config.yaml
model: "contrastive audio-text model"
dataset: "synthesized solo parts of chorales (CocoChorales)"
train_examples: 39062
noise_aug: 0.01
time_shift_ms: 50
n_mels: 64
hop_length: 320
input: "log_mel"
spec_augment: false
win_length: 400
tokenizer: "word"
vocab_size: 56
loss: "sigmoid"
embed_dim: 256
encoder_arch: "gmlp"
encoder_norm: "layernorm"
encoder_mlp_ratio: 4
encoder_patch_size: [16, 8]
encoder_layers: 8
encoder_width: 512
text_encoder_causal: true
text_encoder_width: 320
text_encoder_layers: 8
text_encoder_norm: "rmsnorm"
text_encoder_norm_position: "res_post"
text_encoder_activation: "gelu"
text_encoder_mlp_ratio: 4
text_encoder_head_dim: 64
text_encoder_fused_qkv: true
text_encoder_bias: "all"
text_encoder_qk_norm: true
text_encoder_parallel_block: false
text_encoder_inner_norm: false
text_encoder_drop_path: 0.05
text_encoder_positions: "learned"
residual_init: "scaled_by_depth"
optimizer: "adamw"
lr: 0.0012
beta1: 0.95
beta2: 0.999
eps: 1e-10
grad_clip: 1.0
steps: 4600
batch_size: 128
epochs: 15.1
lr_schedule: "linear"
final_lr_fraction: 0.01
warmup_steps: 230
weight_decay: 0.5
Rows from block 3 of the text encoder, named by matrix and row number. Rows with one number belong to one attention dimension. Each number is 128 + 24 x the weight over the matrix's rms, rounded and kept within 0 to 255. All counts start at 0. Numbers have three digits each.
# v: attention query, key and value (stacked) (text_encoder.blocks.3.attn.qkv.weight, 960x320, the v third), inputs 40-79
# proj: attention output (text_encoder.blocks.3.attn.proj.weight, 320x320, transposed), outputs 40-79
v.132:143143160137117149140108132144130144094157156120132137172160122124121127086142130144144170147143112112099118121144148111
proj.132:138117131105112116099155136124099177141141144197112119144109128142141137154147113127136188172112110174087122107166154101
v.133:116124132132106151090149134115149115129122141109115073100096124095122103158108147152127073164121162096158131109120128126
proj.133:158155137118103162141091141114129105140151100072178114111111132137112087100126169115133124123193082114127128103123168118
v.134:092137136154124099132113105130116127126103089152120127119162139111149134133118154118142145088151149128159143144153133118
proj.134:141108135111136113112127125106133138100142146122138144116132096122143148130095129143118113130110119140125092119126128119
v.135:162134137160144098167157137156152113118124147200134124143163140102123150074129093171143113102115141148114190134144116118
proj.135:155163133162080106145131180112135136128182126130087109131104126135120135121133116131157157169151066157123093092121164113
v.136:136125115138139123116113130132172104101127113176106081093181106103116145096094137133136044116084169134126179103123126137
proj.136:176144154152075196121097156139161101110135113072191083121120119165126126096082122133140103127200085146104097117098136082
v.137:126104146129119131147122146133126153140154127049154169119126122116125113169126128101119173166139105092143053106121147127
proj.137:101112119101177131133150103150111134157132122157130159102148144076105111141155115112092150110115152127119159153134120146
v.138:134129145095143077141115103090122135125103071182141139112170136126149180105135152115161191088120138151108145186176112148
proj.138:119098143144182107104159130088121113161122190130076140133141109145113147139095109131141155147084115163153087109118115145
v.139:162115146114137140162116144100143133124144165133140119168119123123140115145121104135136133156142118123141097147123150130
proj.139:110129135123139124167155113114149139140137131135128154115130132091101130167180085125100157109104127146121160123136153137
v.140:165121083160095149122169134140161113108072160164083110131142130083090125062101108150147089091111139151109213124099113103
proj.140:141135154192063130120082178108122086123121079086164091132120122141137107130108126119142132145193062143119101115114124079
v.141:121161155094156103143119141104113120147134120103162157143143165115166130152191103094103217146150107102121091136176132111
proj.141:099113102088190121135158113153116156135122140167102153149140131100106146162165110148143154076056145149104134166164110147
v.142:138102157139141093148125119145145102117090120110113142127110135117125131148121157134135161093179150117140147157169133153
proj.142:127121096118146082153131108100114132170112154133133146104110136121141122149135102153140150148084108157126082151123124153
v.143:153115102096142164163131156118129143124135183146145138135155109118127103131106095145091131145146107097126148124141124128
proj.143:127128089131095135139134124127110147113179125149135117132121150127086137143177095116115134122113084162086108131142134137
v.144:174121153128148161123128150121187087115124146148132116109149097087116143115110124137126136099158154154126188169134131138
proj.144:120133127174107137181109154087148121131171161105143113086119096150117085123139121124106170161129042193128086104137122104
v.145:118130112161172068129118083144121103121109052165070136141156135115157143097129199135181141073080132142144155142187076138
proj.145:135109116134142104081095130140134088127127145095100074135137112177157144143064117156106132148112151155140139119119112132
v.146:077163091138127103126113101127102144118142121142132139116129130149155131145130144094147114134115140124104135117129123129
proj.146:147113148123123161103094124161132111113107121088151119139138119135115131113112165135141089136144149109137153131160103115
v.147:114118147112154106121157133132104108151124109106160150101132139133137108139114131139125182121168131113149125121149140118
proj.147:118134106102160059107145094117136142145092125135089184108114135116139125156129118133100154123110122111133110156149111156
v.148:159100104098090159098119169122182115109125173121118102151137114113090100146119134168126118141133098125127130109076181142
proj.148:111124132128110148174105132156151112112163098103155102101114119108148124122139106104109147140160126106128148114088149133
v.149:126133088153137125132119100174166091096093143188085061138170139080145136059096092166127062122069185139113205096101098163
proj.149:194141194148056173114089206121135104105143127066193083110112119193119139120097158133126096144202101146104095104091096091
v.150:134136125130123150118106153138115152150141151124152121117141123153139106140100119142141135111136132117121104130126131152
proj.150:123104129127135118162151112155112158145135105160114153114120117103124133134174122129148140124113131117124123099116123132
v.151:120145039127089198118129116159110140124115153127109104147142140151144120128120135126129073141115132112109140078089135110
proj.151:159132174149073187151108125181134084099170091107180095133146161140125120113111147133120119123204142060149175141121134118
v.152:128127119118110141144144145110107120162142123118118131124119147129142116121112133127113134125144131134139107099110133128
proj.152:106119132112117114133155127145143104137109140120136131125132130138138148131098126096130115120142164109129166137127123117
v.153:123143119154136078114132073149117089115062056174089103134159132120107161088112177140129115106098184170145195149143087127
proj.153:158148166169158125101108157107149129128104147097147082139114104171163147132063137145135119195140126157115088121131144116
v.154:086137152152158090120127090101096097142092056124100113117114170127119146114130174097149114142113145160155191159121129112
proj.154:135143159121142103088105144112138098087107143079111095127121118154138122123085137137146081122125141125152139128115102130
v.155:153123101156190106091132099128192079136072113158105109116169111081064143068084146173111111066128158165140192109139128144
proj.155:148114172192097113108131156104140100093141155076141112095110099140144165128083117121150156153146103170124084081117133117
v.156:129151138108154111175130144108136161132149168094144142134100121145161136143122141121128143143128123122121099127121130130
proj.156:123116111111138132116133131153118158112131135182116162121112138126107142142183132111150120103071142123132142144163116148
v.157:155123135119125139121137149134140137126099123154142105144136137109157132114129116150120101112136108129133150139148150114
proj.157:166121113171082099148104130102107117106148120117150101086109119126135136142111122132105164151133085167119100122103113099
v.158:137097112141145149119113128120141136135164126141108131156140126130125118132142107149123126133127112137133139130143125119
proj.158:130145112154096133150153130113128124123149124101129113146142125137109138123136111120129141138170103131128127132110131126
v.159:134120177105138102163121161102093146168149115105146167138099144174162137144176126114146196152155080139140081191178124135
proj.159:101138102102185102118186080120113163142092178151108184143134126100098166194155109137121121099015168122132137144145101174
v.160:118135118131118129149133101109097151140123105146112114150121156154128146119117153123156116123120117132116129101126128106
proj.160:127154142126116119112119120122120148124115119115110138109153114131125150115095138147139124151137159115139141130128110136
v.161:178100173113124097142104161119123141138150133078149165151097158156122142134167121102136182134186078117117140148147134091
proj.161:065117099098174050131172090112110139161148181180088160144119143111092114190120107135121162104070133148119129117149109169
v.162:165130164105136147150127136123114158138155172099168144116104114097149107151152106144100139134153093115120079125129112102
proj.162:115131109106143150141148104128115159110116150147122142130144157105106127148179130120114146085097136115123180152166121156
v.163:103147094156103077105119098135128099126114143118118104096137152133104133131096149130144109133130195153143176112115151147
proj.163:126116151123123131117099145160123131092142117115164120113125104153143092095080142164112098152182145120114105120166119146
v.164:139132140106148127167131134119146138117134113143131140135132149132130153104146129131142180136162085110140113131128137112
proj.164:119130117110143087132180118111124133147128124167096141142128134120100142149136102114152152147062143162123163147127116140
v.165:123138067150135166089148122138156092154132147135091122135126136111095094149100127157135083123117150148131146096084153110
proj.165:159147171166067174133085161156148048110149091075175080095117128134118091086107136134129123124222084105132132139102144067
v.166:121111090135100181098109124146133139154133156160094107112116106135116136097104146160129112130109120138098160109102135112
proj.166:129130149153087181148084163116141106110131111066151088124138133137116101095099125155103098133186136088118150132095132136
v.167:143100144120171104123150133102156062158094078159124136122133135105081146105099158099126123100126152125155189162118177155
proj.167:107106137148154086125121112062131126157103143099154136121107123141139127151144113097106169166090086170091089070149153140
v.168:110140120107135171113126145109126103121142171095100118120113128119120107140088122126118137126101130136102116103090136119
proj.168:153153151120116142147129117139130124132123087106143088112137139142099101128135135124139143125137162112120148103124154124
v.169:141133076147128191087122119151129141125150145158106098127149111136122119123106123157112079168096148114132131098073155152
proj.169:148132133145084190138060159159141087090144107097165129112114137149160095090109127100121133116184128101144136104116137100
v.170:133145153095115114137123134136122139150156113118175131134110143143133163138131136082128152126156090117127124164146142117
proj.170:133132118121138122126145131098108150135120155142115156125107116123140118127114124109145140127076135149106121134148109153
v.171:145162102135099183120110172145133154121164167103152157107106109129129077167124093120109118188149099124113096081101142097
proj.171:111132125089113169159087127150112149116167114166160157118133146079119118116172130111133135077157142103089179136139134103
v.172:139125125110156131169114166104125128105142125166141105145149099124120137100134074183118162141145109141102095119146115116
proj.172:133105129133113118139129128094154177135121149160096140153119114128146149188128106137124164139087122141120109146151118120
v.173:111140135132137121093145117145122123128110127151131101117144136134108095115101160137135090136099158130185187130118136130
proj.173:184149131180111154122103154137147135122129120082159103106098108176126102086090153153136104140155095130153105112092135102
v.174:134117111136149140154137150121134120093125087198100112118142120145111149074115101146131122084108153154101195126120114138
proj.174:162134143142090134114117180111111105097152144105146090168123121152146136130107120130121129147141092135128088092108166105
v.175:135125152134081183135138166125126167138190177076166115106109120107157058206136111172117081172157105115110050100133123113
proj.175:115140102107138178163122123154142143124148115143088126143138138093117117116175110104100132073138122067159152154146137123
v.176:144128127125136112151111145128151133131117128128123111133112113129113103141116150150137112120122138132117115086117123136
proj.176:128125113119105148141114144133107097121100134127123152122140133139144120102130124107123127127154154120127167117141120127
v.177:136114129115143126148107144123113140151151104110133158134115134119160131156124120114098142151117114124158084096133092111
proj.177:137121111105167120130139096165129145126134116133110133144160132118133142132132140134105105107128171122139162172151098166
v.178:149131100127120194134116157155134147163158198120133152139113132127100104135126125143120107186128088123125098077089166117
proj.178:115132114155088178165133131138125146091137079144129119120124136105108127117158124125114116097172140095113139125109129111
v.179:174111092142116169119172147118146126141136138173078095154135115113113088095078122151114088135113105107152147134095153122
proj.179:153116169176054116166111169140117115084147085117141115125133124137114109126132134104125143119172094091110132132105109109
v.180:134120144105112125147100132134114136159128153105137137126105135168128141160143124110121147161157135128134103126106130138
proj.180:118093131104143110156149082135151117140101132116132149071142126111145128167144116124127134103114158120124175159120101141
v.181:150139123152139133094160117157140109111106130169093101125118122102120117117097130132108068123101158128128164096092138131
proj.181:174137138139107177118092155145129094085154091063135101108115128163131120103095131101144133149200092099154127123103109096
v.182:133119110118149163125124140105146131133132133110121127132140117160105151107113128139169145110152127143146139128138167119
proj.182:119108124129146075117158093083132150149145114159111147135125104084132100141146094107122184152090093137103104122127116122
v.183:134128115147148136178102140116112156123158167122106142162151123123124141136161124091139145140123087123102130110107136133
proj.183:100118115097149131132163113156124154137119129161096129173111135136146141132105114122108129143091181123118146183152129117
v.184:125161137153134111146141122147119122114122145156119129125124113099137137118106123117160114143090148152135146111151089123
proj.184:151157108121115138112099153118142113114128135121125106119111116176158125114101141130147123164176122144147120137089144111
v.185:129131129143112190085159114166134112102117146131134107115134109101121087106079118163113073107126133136107159098110124152
proj.185:155155165143057173166097164140103102072170091093165101105091117130128121116145122103139133129209112125133100121133132084
v.186:135157090120117120080131073128147096141077087157059077130145130100092148064076150148173067110095182124113199112121103125
proj.186:144122173190058150102106157126151067111150107083166087124129149177146135098065128122165091136191090124115078107091134131
v.187:123103110140144135152130111142137127140127105138126103122126160118118142139136124116133117110165094153127133130118134131
proj.187:146157105148114155103126128123131112127126092101099097151110129142132152104126105140141140114134115128140140117111136154
v.188:098143114149088119143133127130128147140141138093139147119137099163139131149138145108140144127132135141140077107111136136
proj.188:148113130098182117123148099144118150142107131145134149109156152117166141111084121103117097105122157108130164133164121156
v.189:115137116095108178139114160128125185117168159063136156150104151141121100155172109118104126186114082120109064113115159090
proj.189:105148114106155127131149103144122150125109106182125120120154155080142140115183144119125093103126170102146205176126148128
v.190:133135101156128146106143108125128113154134108180131112122112136122136121129104146094122115131107160102135154120095121158
proj.190:131132156106103179088084172166122132125117093108143103134115128165116123109105179122122108138196139122127114149131116094
v.191:180113150101085178139113119139133154137148177112160155123130101158114099171106110152122128151152096117164118118102178120
proj.191:100128102109122124162148102119106157159147102138156127104144135104146108122201133134097134106110119134120149152125146098
v.192:161124147147110101092081134074148135115135099156132115150123147125118137130163153109138169092121150141147132141139144088
proj.192:124101084129176097170152106088121129130132160127126167119137120118147123148121081114156181127107113180092147116140116151
v.193:109118129150148091144141117139159126121115128145103176105126105111121117128137121110137117135117108148121104132120125138
proj.193:122111146134118127115111128141113079132138104127097111123126103131127164108098115133113125158128121118134127113132120157
v.194:145142109147136137141108118154110112140119137161136118155110133129125170091111108150124118122107116145110142148104137114
proj.194:126098114134097166095089143120135138131128108118148117162109121148137130136084158122134106151150110118140090111114143127
v.195:077120112124119133133135133131093139128145148152125118117159125111134099142115108148133140132147108124105072120146088135
proj.195:114131131125101163078109188152131160132124119115089116182143113144094158168138167153133076089137144101142152146130147110
v.196:125170153125139110109164135074149119149144078124122110117111134097120128132093135105124139142141139148130099133097125091
proj.196:127132105143151121120155101107086121129128100139121140128145149110143146138130136107141132085134150139127139158133091155
v.197:102138112112119125142153121121133111106132067113136147132119171131130132129162154134125156122128145175136099140125109125
proj.197:130104132108145110140171129114126143137130125161069151117154130096090141134140138096138154096116134127122148145159099179
v.198:141145097116095149160100125147135125084148132136089086205138123131157106083134123173131138113078141120122160108136136073
proj.198:135138128141098159156127161119129145106164140143155107116104173167151113109126099093126164143125087135087102096087119130
v.199:121120110143154114158138148123087128103144196124107112086134096109124149121110098133144098148135146118109111120130076139
proj.199:167126123108073177105112175127120139121113125107116112123136119170101123156092141142114108115141135102138114100115136090
v.200:102112092132148148136176119124119146132101169167139141108134100107138116113097084157138095124134129130100094145125101180
proj.200:129121156161084156094101168144162129115134134066109135145127130180145136111109152127123079146121135092137135121126137091
v.201:151132109148132119135065161141157141091131116127111080171129114135149120096117083137114133122082158118136133108109148118
proj.201:143136138099119166185093142128107154119180142118162143116099137166148105125122103103123164097156090138092131114119124118
v.202:140114122125164127121132080130143133178071161106111164123139152120087162149122152127133111147109098112139089152116138130
proj.202:079146140151105077117130096161146093118106127112156156106142101092142120106119112123124103190140138108113113104115135136
v.203:111146121112125141134132128144103111116134119130106109126151139114142122120142114118108130131130134145139150145107130148
proj.203:137121139145110132136140159117148160102130135125113136138113125123121126137150124127126134107113118111129123124094132121
v.204:153136119149124139164127154135147126147115128153115123174150114150106164104159107124153099113078115131125154133117116128
proj.204:115160120170080138158094134122125090131105137122168108113114156162151090145118095140117134186159105121118097121100128156
v.205:133079074141136129190145098164101165153104176166085111143143111093078151105099117135156118129116104150112141124094082158
proj.205:118136155145077171108098177155129108128124142092130112119130122153130168150127142149139068169126150117155096090093123098
v.206:144136112113138153165088129122117160135157132122130110148123138144110150124167129120118153135119088134149161147139158123
proj.206:134139112157119130145157120120168133120135153129139126108107151132151144142129125141162146141101107134124108106124113125
v.207:146134173119134110103076109118148119147122125102140144144124158137136114139129142091139139136144124126137115119123140122
proj.207:107113108115186065134164073121113108138093135188101119138160125099152136117143098130145121109131152149146171142126116133
v.208:149129116128113139120120126150091132120143143120123120122134107109119140131117099143154109181148147131128102127154151164
proj.208:119153153136105164106110137125126118147138121113131091132114150157103144109104136157103138120128142137114149123140126116
v.209:129118119116115158137122135143072139129144136131144123106112094099129121141113095169133097136135160131105112137154110150
proj.209:128154121135120200124109168152153132120115133097115141132095124158129105111129172169108098127130152101145136117130123112
v.210:119133143133119070099141116095103148124141105077206165070141176097155101177137117101117144165210109115138065116158132117
proj.210:107124112090192110113177122140090164135107103178087169185133130083088151111161114127106104042085196109159191157176111137
v.211:143116106112123155115118147166099134101107084155098082171164094141153132074128132172158144107115171146110164128113126087
proj.211:133131133124114158163123179121127153105184128133158109095102115186143126146135136128132171119138112130081076091096136136
v.212:128105117148165119136140126151114106121139164158125158134151180117136123140140105112147117117117089107114105160141088158
proj.212:125132115133110125088144146114138109129117160111115134166115112126128116133118124146122096167143127117120111102139167115
v.213:138107116121168140158140093160092154135099149124135146125131169134124156135138152115157112126118090124100114155127106132
proj.213:144160119155126117104120137117174096111085141100134114112151083128162144141110129110147080198106126118105089094115149127
v.214:099146152106104108117150125102125124109167159126164154069085128103151114157108117110129065168184128127132078098128126138
proj.214:115137153117127148104114135144092158108123095141085133138166139083112166144161123147081096087149167110171199191169112143
v.215:117121098140116146157114169147154135125105115154085069146138092164141146103117125169108135112094161151115174089100136133
proj.215:142135114152087200186115183117143120119170121107166090110093136165150098139130108135141119134152078116091094108097122101
v.216:122128116133105151150143154094158124096140140091145133119108150131164120141123121114109103142122144115135120117147131109
proj.216:122139126095125161119115145132111120131105089144107128135146130086095148112139117107110129082109135119149179141142155149
v.217:131122094089154142150147083152094147175111116148119138100131117101100131122056148140150103146122065163120114154081083131
proj.217:150145151161114131070112144151128077118128130084111104142132106132161161131073133165132075152162099071154091132095135126
v.218:143137097156164155156125121145128141132098114172093106152119113143121134075106109147170121105083105152117147136100135146
proj.218:155144164163058136131107153119155077142154140083134111111110143150179120124113142100172135155152113108134077096119147137
v.219:146128105118154106143135075146161133138095085120131145094110127115074145089084140115146118122139082172127102115071120133
proj.219:114109136177107079113119129125122101145095127090105113112150135124131155143058134136146095176142139120147114130112122137
v.220:112126160134133101127132135116091121122143144119133144097112101122148106125121130112124136137133114089113127105126130130
proj.220:124117123123138105130143122161106119105123102129105115131123090133142115123123096144112109119133150122113098151145109123
v.221:128140145128132075118161121137139103113144099132153159088113129099130123139111130119125125125150131132186065120143080164
proj.221:128101109113173109108120121113108134149112147162087131133142119125087116098136119109138107103114154099147187181182127146
v.222:130135145091129100118128101120136132118134108099140132127127162117131121105130128141118132142122133160123119160112157131
proj.222:130134141108157122116127119126132136091140125153131113163128152114103126150142138145093129103123121117142129135148119137
v.223:135131117141127125139111162113124109114120148137094128169156128115127108097162141130174135119103130111148125144114159123
proj.223:116138136118155127147100143151111128122124130089162127119095097127142129122135141146127145141129128121129130125079150095
v.224:109141108136133108154135166109114129107110117146100120154157119129145119106136114160101125106094120142150154154111095153
proj.224:161123132122110114130100128119146161135136129098138132106106136157125138122124150133138141136129120119101095104112133121
v.225:107115164153148096136144140098142128124133118113173175071093125123156101195120133075078120194178089131166105161138100112
proj.225:138131098079177091123152078096110144117077114161078172148138137072079118124138113134110107065082169135140162144194122141
v.226:078114137114129141163204078115080137155108152132138173104126173066097105153115141104128102123141090128108071141121135141
proj.226:117119121141111101080111093156138120097067126119087139134141092085117150131117160143153079125134158124150119147148119106
v.227:169121121138139159124109127140111127126118113170095117129149100152121159104096112174162139100098117165112170138081114133
proj.227:117118145151063147128112182143116100098164136092145133112107119163160114121089145123147110167134088126113089102102137117
v.228:142145109126137147118159100118121134142116150152133123083141118068138118112111130137151135129118107155123120108126134146
proj.228:128128154128104123083122150160135114109098127102131107138121117134127124140123156126132086152132136109140110116116145101
v.229:125103133145110149154163104144075166150126124131137099152138125143134132114152102151134116107145124155112126168137083132
proj.229:126154157119080138106134150114157132106154143100126125127113114152133120161128139135134125162112130125103087127126141124
v.230:138119109108159104121150132145136157119148105168128111127106110119123133129121104143150131155135114153154109135136127095
proj.230:166125139115103165088115134141132141121132117119174108146117106150096129134086172125136133137128094127105096142133133117
v.231:131077107143172116137184135119110123152105122129131118118124151104096153136114132142145127112117108155108127165122093184
proj.231:135131138136115111089079152123143106142078166099134135130141115161167136129109161138136101153122106121104084116141131133
v.232:126114105148106167162115143123117135126125150145098136178113129141115150096135127147131102115113141108116164113111114151
proj.232:151138116137077136127098159141122111117141140069173112118088151145162110139119159147101119155152106115149127110094131137
v.233:120089061127139136164167115144100157128122143153120110118136116118116139120097112164124101113126111147138101110089083161
proj.233:147124160101087147090090170159111109150158126095103107158103124178123157158102132133150096162160123067154107108119156084
v.234:103125123133138112143189104118118135135136107157135144089128127112131114126126136129126116148125102154103090113130123136
proj.234:119099126141137151074132157143139141141118143156088144154154140137107157134121148141143104122126140091119142158134135128
v.235:160156178148104126120078166111165134083162121080128128173115157173131129136152175092128142129125173102137140128155181078
proj.235:104109094119150106173149071122104106145137113162144141105139130083137132130120101100145176126112118173113142121153114140
v.236:136134129122129144132114146153095157122116166161101105143138132142120141118089092155148134148128128139109128101118122145
proj.236:146148145159051177117117177137125143114173110130115091139129140141136111110105148121110111131139092058132112119062121100
v.237:148095109132132164123146119128158145154090132104102161150137153130140134112126156135144108079098101123132145146124135105
proj.237:106139128157105081158155123141136146116123152146139138133117125137146162137144091148140134161123119142110123111139128154
v.238:106149117084143107102161099106114152173133124126158149060115150085100110163099168121151123154170088135082075133140114141
proj.238:092147111099131083108137100140141125151069130126085160130131106085110134111088162146133102128128167115176181139145119144
v.239:132132136117098143100158130127125126139106123140164120117140111090128126140102121142130101109145127119106095126133102142
proj.239:156145134111126144101078176111116151125159093119094111147112123130116167122122152126128107117181123101119153132159151117
v.240:099085168138137100123196076140087176147116160105165164127126136121086130152103151113156101151127117145111076121136091169
proj.240:124118139132127101054122137158109081102082126071107118150168133107118122145103155146144081143114143116149126136107103146
v.241:159117088144114148142106139171138131137111119132091111144149145146128149110117101179139101081097121150080163078113127151
proj.241:117161107178072168125132154155161110103162144079152127105088096192130099132097109128120139187134100103106095116086123122
v.242:135125108127140135126158143100136137121120088134120127155121146108126105146121142120131144105136118158104120115133157126
proj.242:134140116117155134151145137121135150147153137175122137155128135126126111142148116119148162122099154146108143135150127123
v.243:123135109119144169147098140139142144128068128131109101135134104146108159088107114148160105156091164137115126105082141133
proj.243:119131146158078120137082160157137088098145109087174062120112142139134097117113127147103146147172138070139105115085117112
v.244:120139147127121146126105168122094097110145161079152098121113139120151127162115143123099138158127160075149115111123134106
proj.244:129119125083148131149126166158128135152141111152128138121138127119112099142139113124095146083120116132129152135143125135
v.245:158117151124121155179128127127076148130122166119130177147128112129095125120125118125153134124135103092084123145155102116
proj.245:124140134154103108113116145142127111128103129134123145136156137125147141118117127147138145171119136109128101122099148126
v.246:147131124133133175123104102135125122155132162121127110100128086111139132110112135108165082140105118119117127123104113125
proj.246:105153160152088111094096146142112115131127127094123108117158109141141116127127119126123115163167116085123111111103155119
v.247:106123174129135099088094129121154088143139105097158196127123188129150118155137176130098142134151148136150132149146164100
proj.247:088131099101187095143164073120124142183095122158121191136139143077156125112189108106125157098100158153111165152159131149
v.248:139169104124136147151123149140127168132101102172102096157140139149150166115116125147136148115129123154134158127116131119
proj.248:141136143151110186146141144136127159123137112106141104138109126148134110138139152113132156131132122146136095112107112118
v.249:119143109138130153137116160122137121124161118150108070157151105126163119109125127164114155125124139096147137128138150103
proj.249:153151144111135175182102172130161162144160109140114140124091145153109122114150129119145123097120110142106135131132101107
v.250:110106140146134126128170150130098120118123119167141069115175104108127122117098067158114117109108127131134104137096132145
proj.250:150140164127095187102110162131158150089120152110112110145116138171105148111118140122121098103118134117123113139130143092
v.251:127131119128126131124093148130115127121125098130125091143126144141163151122150118119134139102126131122112157144109153119
proj.251:107114113137135137183148107126094135133131127161120138117126136138123132154147128116129161128111111147146131144119110118
v.252:142161118123146116120148132114155094133124115122125138116110112107115113134096163130149132111122131146125119145107142134
proj.252:121101103131100112142141131120094119136144137114131127110140137118119140115111103092133117146112128118165146129100122139
v.253:133138123138096123129075142140181109089093098163049088210152094193114139071150107136135140097068178136117195111132151128
proj.253:109135131130082154193100152101157126109183103143174108134094127140152115115124096117132181148159106155084124096104110148
v.254:108155147131125144107111168129133105118154128136131145145128168157145130135126136129119123139123143123157173135155147097
proj.254:121123112095121132168127100104115152130130122139129137117101137129139124134135144126135146085124132180118145133117121134
v.255:145113135115116143123113127119136161146138114122098123154135178142122106130144161111150130136097130117137139137128124132
proj.255:133116116116152096174162088105127118138128141141155140106115113087134124114146114107139152142125101140095103116146094104
v.256:136116143099121088102128102117152113092167108112157132145116144145150110132135124154129160135107171193138158111116110192
proj.256:089114089121188142128134122126086146119127139116150133116124134123117122133122153117137115139135157123155187159154138134
v.257:112114132103144161107100139138102126165125117099124127111128130162100096126131151151119136124124106156124164131110168131
proj.257:122100128138129137129135120098111112109130130130157105108110116086145117130116134106136131146127137144132121141085152124
v.258:112105108139116116087168147118099118148122094117150164127122159115123132132122177097123139128142110118129127126116159112
proj.258:109117145133131129117117098120108069146112102126115123085144130146125119100103122107136115085139160144132126141132123168
v.259:116106123075123160120112146117087172144127111080123146119142167150126129129137130111107196147165124134186154149186156104
proj.259:134185142149137131150171144110134112092136164141128125126074113132137052166153140119158144075108149141090111125115142169
v.260:112132102114104130184113091145143166138144087122122142107142145120124156145149157095110131146128133113135102120157135144
proj.260:159169133147101144143133129151149104147118136109128149161142116109145121109135133137151135110111099129073101122133131082
v.261:136137133118128145151147131132149101125112147120155150147115104105103114132095139159105081087132132135096145119076142148
proj.261:108113113153146116136135134099131129152164091139142092095137132108117155133111085113110126151145124105121124111132108156
v.262:127106082129151142106129152098153156200074128136151137156143128089071174144107126081121121089148062118148117134124177093
proj.262:151131131129064118143158148127130102154155137128121118109107117144155140112112082130108144117118077119095096109120145153
v.263:130102135115131124092143109121149120117127084138120109137107124154146114153116100169110152148123164115151157118162136140
proj.263:122129130136175133110139147106096100135100142122133153114112158124157116168138131116160133096142134127157148160113115155
v.264:143113124145117081114169149127133120135132120149117157156111155127122132140135154124168121122128109123116093142101141114
proj.264:113120113119133131152133130136133145168139113107113133148142156134104142103117126130104125103140093126130132144130080127
v.265:089111110119102165124122117149116221162127101058137124129159201154148150134113156152129163086163104145112161143162153096
proj.265:162168175165081114133130077157137118100116132130111134095065116143180111118169162128153097089083129129104092099097149156
v.266:156137112116110084096123144126144124109115119102137148122152139146136111131105162117100119137124101145112129115127122145
proj.266:142103133141120087110139128137135117159117090118151133097162132093131116139116106102130103122146109143091118155131109119
v.267:129111109102143119110171130097153133151115088134137138101130127122133120154150140140115143151115100135155102130137127118
proj.267:101107167132119083121152118139139100118127110131094140122121131104131110127107143100143131094152126121152154141132137155
v.268:154122109144153130172092128111152155132147148141103143124141094126142157105134133114161144122125108099133099116141149126
proj.268:156134119141089145118146142161160160148123143132122122150141100116084134125140091138120119120126063151093106147128142103
v.269:145105093120124113186101100152130129123150151149101105140153077134130135075119100115143103147105124137150107098135094143
proj.269:149150115143104147124131137146146153112110145148149119163158118128088146125140153124112136156119092145091097124128117070
v.270:121161135150136068165135131148168070097135143136111162147106139099120128161141139104130119114080201087138093085086099172
proj.270:086076054084196143124061128136082172135107088095144114134165133136108169099114115121133131161148130102145197151170116110